config.yaml
model: "image classifier"
dataset: "Sentinel-2 satellite tiles (TerraMesh)"
train_examples: 36250
image_size: 32
crop_scale_min: 0.7
horizontal_flip: false
targets: ["main land cover"]
num_classes: 9
arch: "vit"
norm: "rmsnorm"
norm_position: "pre"
hidden_act: "gelu"
mlp_ratio: 6
head_dim: 64
fused_qkv: false
bias: "all"
qk_norm: false
parallel_block: false
dropout: 0.05
inner_norm: false
drop_path: 0.15
patch_size: [2, 2]
layers: 10
width: 160
positions: "learned"
pooling: "class_token"
loss: "cross_entropy"
init: "kaiming_normal"
residual_init: "zero_last"
optimizer: "muon"
muon_scale: "match_rms_adamw"
learning_rate: 0.0039
momentum: 0.95
nesterov: true
orthogonalizer: "newton_schulz_5"
adamw_lr_other_params: 0.0011
max_steps: 18200
batch_size: 256
epochs: 128.5
lr_schedule: "cosine"
final_lr_fraction: 0
warmup_steps: 540
weight_decay: 0.02
adamw_weight_decay_other_params: 0.05
Rows from block 2 of a small image classifier, named by matrix and row number. Rows with one number belong to one neuron. Each number is 128 + 32 x the weight over its row's rms, rounded and kept within 0 to 255. All counts start at 0. Numbers have three digits each.
Before each neuron's rows are labels from the 100 images, of 14848, where the neuron reaches its highest value: "responds to" is what is common among them; "patch colour" is the nearest of a few named colours to the mean colour under the peak. Only what is clearly more common there than usual is listed. The data: Sentinel-2 satellite tiles (TerraMesh). In brackets: how many of the 100, against the usual share in percent.
# fc1: MLP up (model.blocks.2.mlp.fc1.weight, 960x160), inputs 80-159
# fc2: MLP down (model.blocks.2.mlp.fc2.weight, 160x960, transposed), outputs 80-159

responds to: crops (70 vs 38.8); main land cover: crops (59 vs 20.2)
patch colour: pink (34 vs 9.3); orange (25 vs 3.5)
fc1.671:107109136133105118147173117126127116164083114132094152055149118136131088100040115148171117188167179070100130074131128136113092158148115192152127171087046074163181173132139090157139116132106206137120163070127105164118085111098177141164167143
fc2.671:163119142110119117145159109123155111133100114145080188094115064129168177149117127169116160129104132105158153066072124125113110104127124073169157038150130157156142109141110141173119115120088119075154135156110119137137086127117078068055136102

responds to: main land cover: snow or ice (34 vs 14.6)
patch colour: orange (49 vs 3.5); black (40 vs 17.6)
fc1.380:152123152123093151169108104080106170163103157136059153107119067152111153223157132090124133120111131113170193102211066088143060071174175151072188195213146114114141110067142112079083130165132119103136101102134120127166114070167104113093123103
fc2.380:149084099132129136094149138149154094104122091147099118142116105134145127051157159189140115108067113108071106132137148122124125106086090106172105121110105196140128233150087156113170071107181122173150134174135132144197103036071177161159085169

responds to: main land cover: crops (50 vs 20.2)
patch colour: pink (35 vs 9.3)
fc1.606:136116159143143188121052083114177101119128180147159065164160083178146112173134125125117151152173155129127154112076107121086140089095114132128164136149132207111143147170132147097136137138134067073203147135145191103110151099123130139121105185
fc2.606:113105109078117060087157091124127113120117175114098110067106123086163150114127155109154117108106148130154128110101140130120118149156133096138048111112101105172171137122103151075118103099111170178072102068126185110096133144154084133176178155

responds to: main land cover: bare ground (26 vs 5.1)
patch colour: orange (73 vs 3.5)
fc1.333:149071150085168147124117157134143143085170101127136072091152125175095112123137126119169135144139140156145161146126115116120083073161157080099161167136041130152063131163094096143175135159139169138157114138118113152121136140141137188141107095
fc2.333:127158153046140117132133108068153132132107100145064168146166141111073222132152139153113091128130161169084117095130105101113156126094109145061172127134089110088199191131155128156136101081098073186175118128126132129103142125090115152138163154

responds to: main land cover: rangeland (45 vs 20.4)
patch colour: orange (40 vs 3.5)
fc1.650:104114167099122123178153089172093109096156111141123136173212130112125111146125142121121127160155124168183220160070159138218107083126132110116093109092124124140129090134171115134120163114154107126186219115147090167082170157157108092122161090
fc2.650:120110164100135127087078089099055114107134105126136141115039204130107148092142159082124133135127041117157116127090150088155168099158160108115085120135129125103125154150115182111083131155099125164154102141131108092114112122141125081167126084

responds to: crops (67 vs 38.8); main land cover: crops (48 vs 20.2)
patch colour: black (37 vs 17.6)
fc1.331:125144108162038116107093172144116095090166122113156108083162107115137132147140086142103128148160184092085162138083177133181116145126166151136156109041152090127125148114124125083220127152157166116201117104128113128147098130177086151088119146
fc2.331:184117149118120202135144168130173150134144102066153143114120153130127133213139107154124124200220114116161108109115109156160152102110089177140120159055166117124127161149116101121140095108182107139095140077079149144116144127119168157122147140

responds to: main land cover: water (33 vs 11.2)
patch colour: pink (45 vs 9.3)
fc1.568:154090166157078121162112126127147150101171137133156159136078118112140169101136152110108089142102139082084169116070098119060161170130187117101162124084088139166118099116139140116065130125106088146121158104092136156043106121145099157068178086
fc2.568:076133116114103084071126137184165121102140186148141144132175094186119076166085113110126152106147154093126171142123085120166112163102141100143126101160129085152112122074124105143123133129146140130150085126207132150172144102125150145171150138

responds to: main land cover: crops (44 vs 20.2)
patch colour: brown (64 vs 37.2)
fc1.118:136049174094099148214076136134124163073130180143132128146196114113169112105149179111098111120186145118106142065074094104166091192080168100101146141110140133121077153144137136163133140118133137150129142156126110123141128137098163144164162148
fc2.118:172138134106188138097125155132145106110146125100160154114077142230092169166107172166160108136166111145165151130155060071136154141183160156044107166131075152152116128115128133136159128127106126046152117110218181099141120153137096113133151134

responds to: main land cover: water (35 vs 11.2)
patch colour: black (49 vs 17.6)
fc1.3:107082102136115144168179132064132093158177138133098151060070126164191147101112153082131116162133209177104180122119141129087110120103109077104112124088183153213097184105136152105129134143135151095118122162087199121127167115113108134102105121
fc2.3:114171102154194171166130126121116131100078087141136134119115123117115135155092188113087120160195061118132151125113167140112182109154102187147116120122105117109111124130105113099096129074128150121115117136125139120126066152120165089114122121

responds to: snow or ice (56 vs 20.6)
patch colour: black (88 vs 17.6)
fc1.123:066157081136142144168089131135155171140136176137119155131104066169121089082059130142119160179146127129164091107150175114112077107091109173084140130103126154107167123180120083139143106142237141148144164137160145097173078123077174174098180096
fc2.123:137128096108130160102136110113132125186122131095161137170155141126198155111101110107127069097142030088185091084109197096231111138140117118100104122152128123170103112129130160127115137140063163098073128104150160116121165131121167049143158084

responds to: water (67 vs 40.4)
patch colour: black (60 vs 17.6)
fc1.731:117183114159091141106091114194158187184169124143102096170186080165194133150114103131119094119150163120198115154148152102122101159080177108128115154180157114127080148114171108122070049111150106120159158162098072109123120051099129142161133122
fc2.731:134131120138187118148135134057125149073068145172084153112129104129144105149150097160100090105099115104112161132124130093106105103103132121108084180158131161063134177118143144134163093141082134146087091054206143179117151177145109103106154132

responds to: main land cover: rangeland (43 vs 20.4)
patch colour: black (57 vs 17.6)
fc1.307:113134109085135112102150019173117135187150153159138119110078082176100131162176142050153160137116098154100116173195134153131153140144145093144153100174119124139133093117208146111108187174172146134117136146151053088112087159196168151116061114
fc2.307:115113113163104119161129087112125126158076094153141108173101161097134124114102182143163114136188101128115099049114112140114096130170086126128150113099158166137118146121114131089098112143136124136058149190083206090139115148151069096122183150

responds to: built area (62 vs 37.5); main land cover: crops (42 vs 20.2); flooded vegetation (26 vs 10.2)
patch colour: brown (62 vs 37.2)
fc1.456:156129127139169156115041176164110102096159193170084103119105186136100142148106133171131153092156111172074169104126127118161146060127165062149150116090118182135173149180136100148136153095147128170107098144112126152124175100172130166106176068
fc2.456:164118136120103127086114161140123067150147098105155131186166118154119026136155141187088187196162129140139119155135151129159137141122141138136104143132088144184155126106107131114110140131060138162131131090165184089136157151083098119104081083

responds to: bare ground (64 vs 24.4)
patch colour: orange (40 vs 3.5); pink (30 vs 9.3)
fc1.63:072138139075116142143075113140077127097147115129123129136169121120129107142123152126202153168142160152159115145105111156136141140142061123172121148120117179079178127085113170115141136075161171165111175120099117119119149156102112092138110144
fc2.63:186140086135144116121130102111179176100056159117116173125145036170109167085118086182123106140089169124131149093104167149137146148130136079133077142139160122127094119112077086069151127102095116138160121150094148146105143108099148173113144150

responds to: bare ground (56 vs 24.4); main land cover: bare ground (30 vs 5.1)
patch colour: orange (64 vs 3.5)
fc1.354:150150154116120098090131145127075124180177164132107114140132138139158156133104170164132152130173178159094163124154165102132147154111163144150184186100114093165139131080112060076142165080107128156219157123111160101101148111181112125156162119
fc2.354:125126092147174124163152096082146145098060106174181150166052094165132098165136111127097101177146157126082182129108057119130122087140131159109104111117166151089140136134099152105103132176086159145099107116155090079130097185142132176120189190

responds to: trees (93 vs 58.5); main land cover: trees (83 vs 19.5); clouds (42 vs 15.4)
patch colour: black (43 vs 17.6)
fc1.146:163085147130159142171137177096124111108115159121166078108156097077193126189148038142097114116091087090144121101148098110152126148085123140055150212166100116174164144119113103130069096142115119119139152098062119141108099128122154138139117118
fc2.146:136151130146077125065154129142174169082094166112119149130151180103143105067101126145184081071128138125214112175122106155101100147096103098152155156136169081167104111113150146102135152193138096180152101145135095128126160104132134148162121098

responds to: snow or ice (97 vs 20.6); main land cover: snow or ice (94 vs 14.6)
patch colour: white (30 vs 4.1)
fc1.134:179154128133117084080089115168113125145148143127173096150115046094166080170162188154108152115098109076101092116089104079160164082128119170127126149170149184112107119120172145154111145155143079100107098118137137134107066169130110117147164149
fc2.134:112096073166143144198135121098185116183171184099128097145120140128130106117190081130176114078143120140133089149164098116061078214146156053099080122168135143122100141112141103128097123072130150109123145097124199150141093150115181126166154135

responds to: snow or ice (88 vs 20.6); main land cover: snow or ice (78 vs 14.6)
patch colour: grey (62 vs 26.5)
fc1.86:144107117154148175112102106105136099126124103132176112112086139170149217154131114110097099096156105108113162104192109169138156096142118124112134133137098082089146132144117097116157161122156118196140155159141163168089139102137168170179196070
fc2.86:139180111103123156096123164181079103096147141149116160135095091092125116046124118129178141169137114175086106141123166114167153194106129140109097185145091120131124106129054122141106157159147120098174160188115141139117162115082097074147064109

responds to: main land cover: bare ground (25 vs 5.1)
patch colour: pink (60 vs 9.3)
fc1.551:110151132072163154209085179137169149140072151130066149082180118131103145132130103126109110148103112122132134061166081122154094127144135108122121117178180125145143135129101090124121151082119124146129073160118158169101037096078145101153093122
fc2.551:126132138169138146097149085116171197117168158087132107118133147128130162069133107045149128108129145130158153128083065161154072096116182118182130115101076127098132116159126166154126088157170114138172102102162197123139094037060111140142100226

responds to: main land cover: snow or ice (33 vs 14.6)
patch colour: orange (34 vs 3.5)
fc1.541:156108124101109057086063132123129118103091120091083154117127162125156129125177118150072145136122188150116132145067117056111172070103178109158202175134096156159158168105112180173103126138130106134149129084112142154176143108127122098169145119
fc2.541:171130100111159150097123124126089175076137143090137137163131158135088136159111115119131151125112177070113158088135109124123063148051117175152084125128113139118125129144137182126092201072067178109134111159137111166137066083168159159149192099

responds to: main land cover: trees (45 vs 19.5)
patch colour: black (62 vs 17.6)
fc1.305:116100153158095125142159166127064098110109100095172123101197144091202124175092105118100144110138178107113128191121118083203154122140129120111129124209118135119109107128066102114166139150072146172135119116105130099064093161128151190140170124
fc2.305:134147113113108167101137156154113164177084148138113107152120180091068150131066161139143104060189108099170138165146098143117114143125099112184116144124139089132119132104077138155176155195118138148105069133063198137095154140142199061141116132

responds to: bare ground (50 vs 24.4)
patch colour: orange (39 vs 3.5)
fc1.277:133100189157117115069139113136167177165118103106102091102125151125192130079106143129155116144149141126169159112168102061217153131108114176130111138137107109134134192137111078180160131125155099179123150167112103122154143106131170123141091129
fc2.277:139064206140102127130150098124174141081138115154091169107111125134146156120117108046072173091084169162084134145156178148131116157130120149128154140147092098144173086121140113130149103135151088145065134152190097064085151121114111132105083111

responds to: bare ground (54 vs 24.4)
patch colour: orange (27 vs 3.5)
fc1.447:082104144167159141113155181088147124166139147092171094099121124129114137071131109094187156154159204158128121149069051153142099130165092145160078160103149153074082117096154157131075108178146095136156155119128109192094136102098074142138111137
fc2.447:143202103141148130124114190067111119114119170121161098087153117174152123103154190092113123078117094152111096108101150119162082115148119161134105093189163107183097104098115100130133112090156114118069090145110098151175231042161094154147114162

responds to: clouds (43 vs 15.4); main land cover: water (37 vs 11.2)
patch colour: black (70 vs 17.6)
fc1.554:076151133124140123128100203126149084181137094203106165125121146121111106123167127081119137165161077079122117138100155136113162088108095074161145155123135124145213132079192135153121108087149166122103126135103128150111147192146115189132172147
fc2.554:136158138182143177077094129102136121083151138168107111126087136136095113115077109104100125102180154104140131096057082188077148124129116159156098168105082120070179132188090105115081128118086064127181116138124106081174125098145133121160094118

responds to: main land cover: water (33 vs 11.2)
patch colour: pink (31 vs 9.3)
fc1.124:189135164138133147138090115071126120125159210149102116163056121137129075094131107118093165120127076078178159095135094128117156124098183144143120134162116083149116112125131115127174149129159098160086149189129143094083137132142090093066088139
fc2.124:137131153075108154091115117129164124172163111097139166084133105126127173111123202133115139106095171139117150121096151064184145131109081139127093081155151192152102141162135114130066155126074112085137135132202158111136097098100172168134114137

responds to: main land cover: snow or ice (34 vs 14.6); main land cover: water (29 vs 11.2)
patch colour: white (42 vs 4.1)
fc1.468:093133067124139136146173127112196075075151133137087125084092137167126131118138040154162138152168129194146162064174114133144072115088122135126158115155171126147120205110125061192092145129124110135133150154166135082173140164163156207119143128
fc2.468:119092142163131130125121125099138148139159114153072179139167129119183178095154143134158099145129125082153135154141202123181157119140093149117112142094139097162159108185071129159039096166151109087085081073124174081125162132089172117126126111

responds to: main land cover: rangeland (72 vs 20.4)
patch colour: orange (54 vs 3.5)
fc1.169:108157118129170143160161079067084116135141117139107147135140148118128142148154104102043107121210179184123188195188154148177130111174112082132118114122139152144137184143131154188119125161150137156156126108131155160131183202190090181078056137
fc2.169:093092174153139200118189138137129189123112144139166120166126098198155164127178117146214089086132170152099119104122142141062087104147153128127127086095133176100112125115103201123121103115155140128158166135125179104075118110135115154105132155

responds to: main land cover: trees (44 vs 19.5)
patch colour: black (58 vs 17.6)
fc1.678:087084082169106143145128069091167148147148117138108151186106185092117159074107112158146153183105145073097146187111108184168098103114157160107111129119128110168166173166069117149115039150143157140176165161132135169198137143167120197096180166
fc2.678:118182125095169137136161110166101089164129079139098080119176117151194141155158128103125123123025179137137105100124128142105138093164115142170125134086127136106097138172112162175191192144094162133125144171104123096121149188113084113155132128

responds to: clouds (35 vs 15.4); flooded vegetation (32 vs 10.2)
patch colour: black (49 vs 17.6)
fc1.429:133186101139133176100104103118151042147143119090099159060126155113078109102168090134177075099146130081141102125080129149147154060111158136165138161116091133130092122165168179130109135117152189135100086158113182156057135157130065128072116165
fc2.429:129114097146116102128086132150110157138113119112202095125082154120124194105073163144130082131149165151123176149176130141123128151157186078061081138140097160165162130153116146135121091065160126119126137110165155133118125106155129156120126097

responds to: crops (84 vs 38.8); built area (68 vs 37.5); main land cover: crops (68 vs 20.2)
patch colour: brown (71 vs 37.2)
fc1.282:131219129140150121070091116090099075142146167121159137121118126118164097115138131082114177147073168119106113145158101082136153128139073183127155127148141132138173158094073158069144154163113148163058090110104161185103139141129055157147140086
fc2.282:158086104165146126134204157103134145143181140131127116076090178108144168114140132065155123104113106134168151096125105120114145105165108213101126157131141144067136088099072087141112094122204115103134137118176128120143117151174154075081132128

responds to: main land cover: bare ground (26 vs 5.1)
patch colour: orange (38 vs 3.5)
fc1.390:170130150100104145176136117145076180153136108096104135093099088135131132142164142117108118140206092155103172128119118087127108175130122148127136060134079112076149136078128088141083152148102102151121144146169134183178089109100090137122118139
fc2.390:151151110130133087078136122111109172147099135174097073094124087145161099127113154126111123093129130084146134133190137129165173143145114199108134123062087110142129102076125161077136145102204179147142120083124053095138112114088173165151170143

responds to: trees (88 vs 58.5); main land cover: trees (52 vs 19.5); clouds (49 vs 15.4); main land cover: water (32 vs 11.2)
patch colour: black (40 vs 17.6)
fc1.213:054105085173067157136081120144115099122163085070161107109044179158159143125117112192117126134136135096092153137138143149150125122091113110088179176117077150147099177150061091145154078141178091119097128146075119107180089098115098129169170101
fc2.213:099072142094158156130149171148144114146153137141136152159165106095079181177123178078120102121147103088146121089111127153176130158107163153140053152150131058121095075102062146068119120108156140129148072049169112125096116133113144147160113165

responds to: main land cover: water (48 vs 11.2); main land cover: snow or ice (33 vs 14.6)
patch colour: black (47 vs 17.6)
fc1.689:135161135181114077170089144115166146119090084139077141063123075171145109114123114102111168069090162095115133192106096131108101087150135136147177111178132153154117142110083135115083137115107097161142210138067095205091118146074107114124134153
fc2.689:134123088142100057162086145195138158161194208121141190149132092116119101203158092142159087162083184123142155150134128169105120163125171117086126168150149147112107139157129122133085069107130174151053108153184175084193121140139115067153174125

responds to: built area (62 vs 37.5)
patch colour: brown (68 vs 37.2)
fc1.249:097137123186084127124037126127186199136161123103122113136156135094156087136209157112086123120111148056163103135161127113126106149157114142148166115138124160099111129093122130098083089131107148134146168171110102117135159078139102152095077147
fc2.249:133149098147108081145183153134089075136151121089094157103074085166108120131042125138118127086135071141112092145139080113132134140173192141175123117078104146088150157153120120084159088177202106112138163124130170126138078148115126158145123146

responds to: main land cover: rangeland (42 vs 20.4)
patch colour: orange (44 vs 3.5)
fc1.592:122146047136118141128120030135120131166133095120102127153087169126158177100152131091073174121132134128116143112099133106168130079116135084172101063111145165117173166156164094099144075082117186151116131096099189164172091148139125149152162104
fc2.592:094140143141151176159159121179145120147104125123171107086142069064113171125103074132108057150184134143101114097062117078154137096081098125111092079174143100120110127083086140124199146176097137115168190065148113150151161132072135129073119111

responds to: flooded vegetation (26 vs 10.2)
patch colour: black (43 vs 17.6)
fc1.93:143159063201122171151116062139117044114160115162140179122106112126161100123118158167112095105125117101139104102159134158126117132090076154171185149153125156162135097144136091186118094118083131144194189083182157214143123089193136203176118191
fc2.93:163142191115182079125141148148125190094098143124110090138085032167056137134116135105139125177133150124140132114141120163138085148121175131064120117088134134118091133160107116113064164108149108147118136117114107068110127136107074081129166074

responds to: crops (87 vs 38.8); main land cover: crops (73 vs 20.2)
patch colour: brown (79 vs 37.2)
fc1.16:135147107153085168152152179153118103144151114171109161136072136157151150137120101142099111137152166128087045107161172132097116158124105100144061063090120138128187154170166140144140113163107128146186088103090084135210162126169139173167125197
fc2.16:123138099131145150137117104125121111118154138114102184148154123128077091113149100123105148133122109171173116094137141127100117081120138124090154147120101061112138151148115086216128162182136126161166123124200112115055079145104147116074182135

responds to: snow or ice (50 vs 20.6); clouds (45 vs 15.4); main land cover: snow or ice (40 vs 14.6)
patch colour: white (87 vs 4.1)
fc1.667:068123120166136138133105169120139133160159145135122119072088138124123080111093101115162158131120150129085173087110121104125141124191104105062122100150134122177129125124146076129133206137177115164093131109140202159152125141096135115166111166
fc2.667:102148102132136136089152089111191149138117109144100077154142212113097157153184137149124120106176074109199111156177110137184072123139095061131158102138132135077162116172137138113134107092171141195105174147127120124121158141164093092172136129

responds to: trees (91 vs 58.5); main land cover: trees (54 vs 19.5); clouds (53 vs 15.4)
patch colour: black (84 vs 17.6)
fc1.750:082076100142140132170121164148130087152156164159168096148113174059162104203106126104126116142116112111106167110056082068150143168152130150042120086128172111121142138063120119143128133115132108109129146151179134124128093158200165164106132134
fc2.750:157166123100136154123118128112090086109113136136139160159153125069079130150157066106152138115180112151172130089182121091169105114105137149167117086116130096156145144158134175122130202156121094177142097109096123103174141097190183113120112142

responds to: snow or ice (83 vs 20.6); main land cover: snow or ice (74 vs 14.6)
patch colour: pink (52 vs 9.3)
fc1.2:112030097167112117097139120099096128089181131080170137149130156138088137108154135110115127159079154135109093156169168076159170106137145082136114087142118127198139109099108094119182136112161143085147149111098147122177132133120066165145160141
fc2.2:178145104171114171065143085113115211110130093119129117054138191094173067102108157138138105110120130093120062117070170164081112051076105139153125120152120139117086122118110119127119120139111131118120154113112124143168162125164158152089161170

responds to: flooded vegetation (31 vs 10.2)
patch colour: black (56 vs 17.6)
fc1.158:116168080124151188191123102114123099163171119165121168138162124125121153113183151140140121167109081091159126112073112122074091118153106102134117135157097125117126124122132082170119081169178099102183146156166122156127149135202060178112136118
fc2.158:122086118154184093140102078134129143077117115088102158140099088139161138220079151144108168144138186138104155127143151156103123181080168144147095152108040126072131126174147126139145140122113134123092081157183080105075058117140146079103165051

responds to: water (73 vs 40.4); main land cover: water (67 vs 11.2); bare ground (57 vs 24.4)
patch colour: pink (33 vs 9.3)
fc1.56:161122192105080136128092159135162149162121082146095140154095120128168106141093085119151131129110158134107173105117154095107072125137156145149116158186152149139110162120119164094116066152158146120049153107076117196083135110131119065105095132
fc2.56:121176028146163161112108110141073102160126098138112126136109124121150186139159137062091143124160116095133134116098152082140124126113082128114141131117162113110126110135152103112149098150145100126141099139213159161157169116157175130167156135

responds to: trees (88 vs 58.5); crops (82 vs 38.8); main land cover: crops (58 vs 20.2)
patch colour: brown (72 vs 37.2)
fc1.251:132148171143129142152102124179188146172107149114126136154102171146160149128128130154127186139183138135180130173120080081067069097156124102157087143120102195101124161169124100226144152124119092180184127137112145166094161127126121121157224100
fc2.251:155087121126112100102173101152161141194123113125151160092144116172129128095137142178090146100142108129136130083093117106155172161137124085092092160150095143150181118067164140160130066130120172175106196104154208089177182112111098116112107126

responds to: trees (88 vs 58.5); water (79 vs 40.4); main land cover: water (51 vs 11.2); flooded vegetation (28 vs 10.2)
patch colour: brown (65 vs 37.2)
fc1.530:114114160141092112116170150116115148109138089195115105175141121175186124121143184147140116087150155097108175130097058112142131112133122128125131060156129166115103129128164176156111104062126148129088117171105132162150132103135113185102197055
fc2.530:125112179145129151165145050128091090143141078145150186139136107116065067110109074140124100143084094082133062137138169110123089158182189154115115137103106151140092062127160137093186132170121150121140151096193139131179178147119076149116112176

responds to: bare ground (55 vs 24.4)
patch colour: pink (28 vs 9.3)
fc1.66:097148157146119134184142059123114147072159090129101101156193147127147145113116117124149168157103131124117069151113144095175108073185190165177111116124136135077143085153136210158115102139193127172136127066158148091119116103155112179142094169
fc2.66:136117120094144109122176081103129146152145114091136123127115147128104122115148167091152153145153147110079128082065152132125148135140127118171082118161172150056143145180184086100108185108130133099122093185108104152157086168133105090078143139

responds to: crops (89 vs 38.8); built area (84 vs 37.5); main land cover: crops (75 vs 20.2)
patch colour: brown (68 vs 37.2)
fc1.247:129119110140069118118165183101207096118115157078120101179131163107109128185155118116155147199182090141114125101109091124154116078111137085179054134124156131176132091182152163160156153123127102167146122114153117089109175088145150122131174141
fc2.247:174137113100161149136082125143127155111112131125196108115135107123142179166120178163176151093120061105091104142150167074135101141093111184091139192163118121146130146109098114105112146192089148146127112086131098133138099094140173080106063125

responds to: crops (71 vs 38.8); built area (66 vs 37.5); main land cover: crops (41 vs 20.2)
patch colour: brown (69 vs 37.2)
fc1.524:133095083106150072149164128117159123127129110095095126130107155065184072102168122143169149111084175153118089073131126099125129111133208137157121084125184141167108109109130177115099101181149109148162100173132127142122142073130121099156152171
fc2.524:121140130112122141087180166102098136202085119115113189195116094146070130139137125165109099145166111094108179160175102127105111119121112139157092108138117140195122066130053143116177175178120131119151086087122108179083168145117152103135108062

responds to: main land cover: rangeland (65 vs 20.4); bare ground (55 vs 24.4); main land cover: bare ground (25 vs 5.1)
patch colour: orange (51 vs 3.5)
fc1.258:116089063138063092112176108112138172147127070132139141140131095148170151114115134124112165073061124105119167131142139142191095126156096062079132127120104061094077123107075115092132118113047130146137145172125102142140200190140189142104066139
fc2.258:072106168093144168123103159131109105157108136160122193160115153092134101099064119149167095102129171177128079141124134130096149123118151063145158124126126133156157141218177124084164182105123187171193186100160120129139112186156050130148142154

responds to: bare ground (65 vs 24.4); main land cover: bare ground (39 vs 5.1)
patch colour: orange (39 vs 3.5); pink (31 vs 9.3)
fc1.765:135120182172116123194103102132087134143155141115127120114163140122120106120144157116179159209094186186122088146116148144162127136134137155073103127130162146151165186068105145124132167137142140094141158179161067137073129149106132112162121097
fc2.765:092124140143143136154109110120155128079116113132109147080195125148166141111138072176105118151086088133096151114077145155056121131196065148119138121173098114129090113146187133182163062114117135117151156187107156160089133126121136130180107120

responds to: main land cover: trees (50 vs 19.5)
patch colour: black (47 vs 17.6)
fc1.596:140096118176083140100104073103142168106188169145165166103089123121129113129098082206123107159160094108095155131183112131136129100143189187127120108200126086076146124055140162096154095160139128147141179124098100133164172143108092144193135140
fc2.596:145140126069107161176175203086177122140134105143095122087147150112148176147144151107123125123084131130112097126143177134127108108112144190108141182080153146094160111124114113124133162105147178112114138079158122166110090105114150204093167122

responds to: main land cover: snow or ice (36 vs 14.6)
patch colour: white (32 vs 4.1)
fc1.232:123054107142136068115084138079123139143170094133121124137115151154117098141117128074177163123140117143133085093152121170119110132102097126107133084052133157122169128081152149174068169121149133134129079100095114056170132149068124211094069147
fc2.232:074136104081140104108111139159147075110133113155142207097102101116130163112102098189085073104059144128130100120135141102221127141111133113154095130117072118128147184197093121102068128107122130123114175109156108149130107063099136058146198164

responds to: trees (90 vs 58.5); built area (74 vs 37.5); water (69 vs 40.4); crops (65 vs 38.8)
patch colour: black (63 vs 17.6)
fc1.723:163111191157135090183179190111091162129118148104164067074145120133128117102144060168185110132135145108099159148122077148177100154126106135111188092057106154109147140130116147105189196103153061195172129136136187126139126162140103100129128128
fc2.723:173137147155134193120183126112154094092098075123150107148095119138060124172122102099127126118131136140178176085140144101142189118142118129098130154112109024133123124116146125056122103107135114133104144174144098163076125161199129149137113108

responds to: main land cover: bare ground (31 vs 5.1)
patch colour: pink (26 vs 9.3)
fc1.471:130105087140122148143134091113130156113131102125132092096094117148122133129144155153122128080158184142131111146141129136106138156123066144146096153097135090128136106086174136098120133164136063142148228151133050130126156140118156142107116148
fc2.471:123096192133170150111085152185167111171109148167143126037167167152060137120151135152083157158191127109098089089102168094131122147165126153136171082129107132073134175108092092117110155097149144125081129136177149139172137166128097140146171129

responds to: main land cover: bare ground (31 vs 5.1)
patch colour: pink (47 vs 9.3)
fc1.221:115119180124067144170106067123171130127120134085109110130127118168160109104125136170155110073112159119114160149046160141148135131128123172190096111101173132162121074108101166102108137116096121109128112154126110125113136137071114174170153186
fc2.221:118127157077137151073183098130139143126128173113193149120149116166134171139070124146131150139116147135091159176115140126131104150094148148093095168130125161141101113117166135177103128074137114137177173096103190169101163136133131134070156119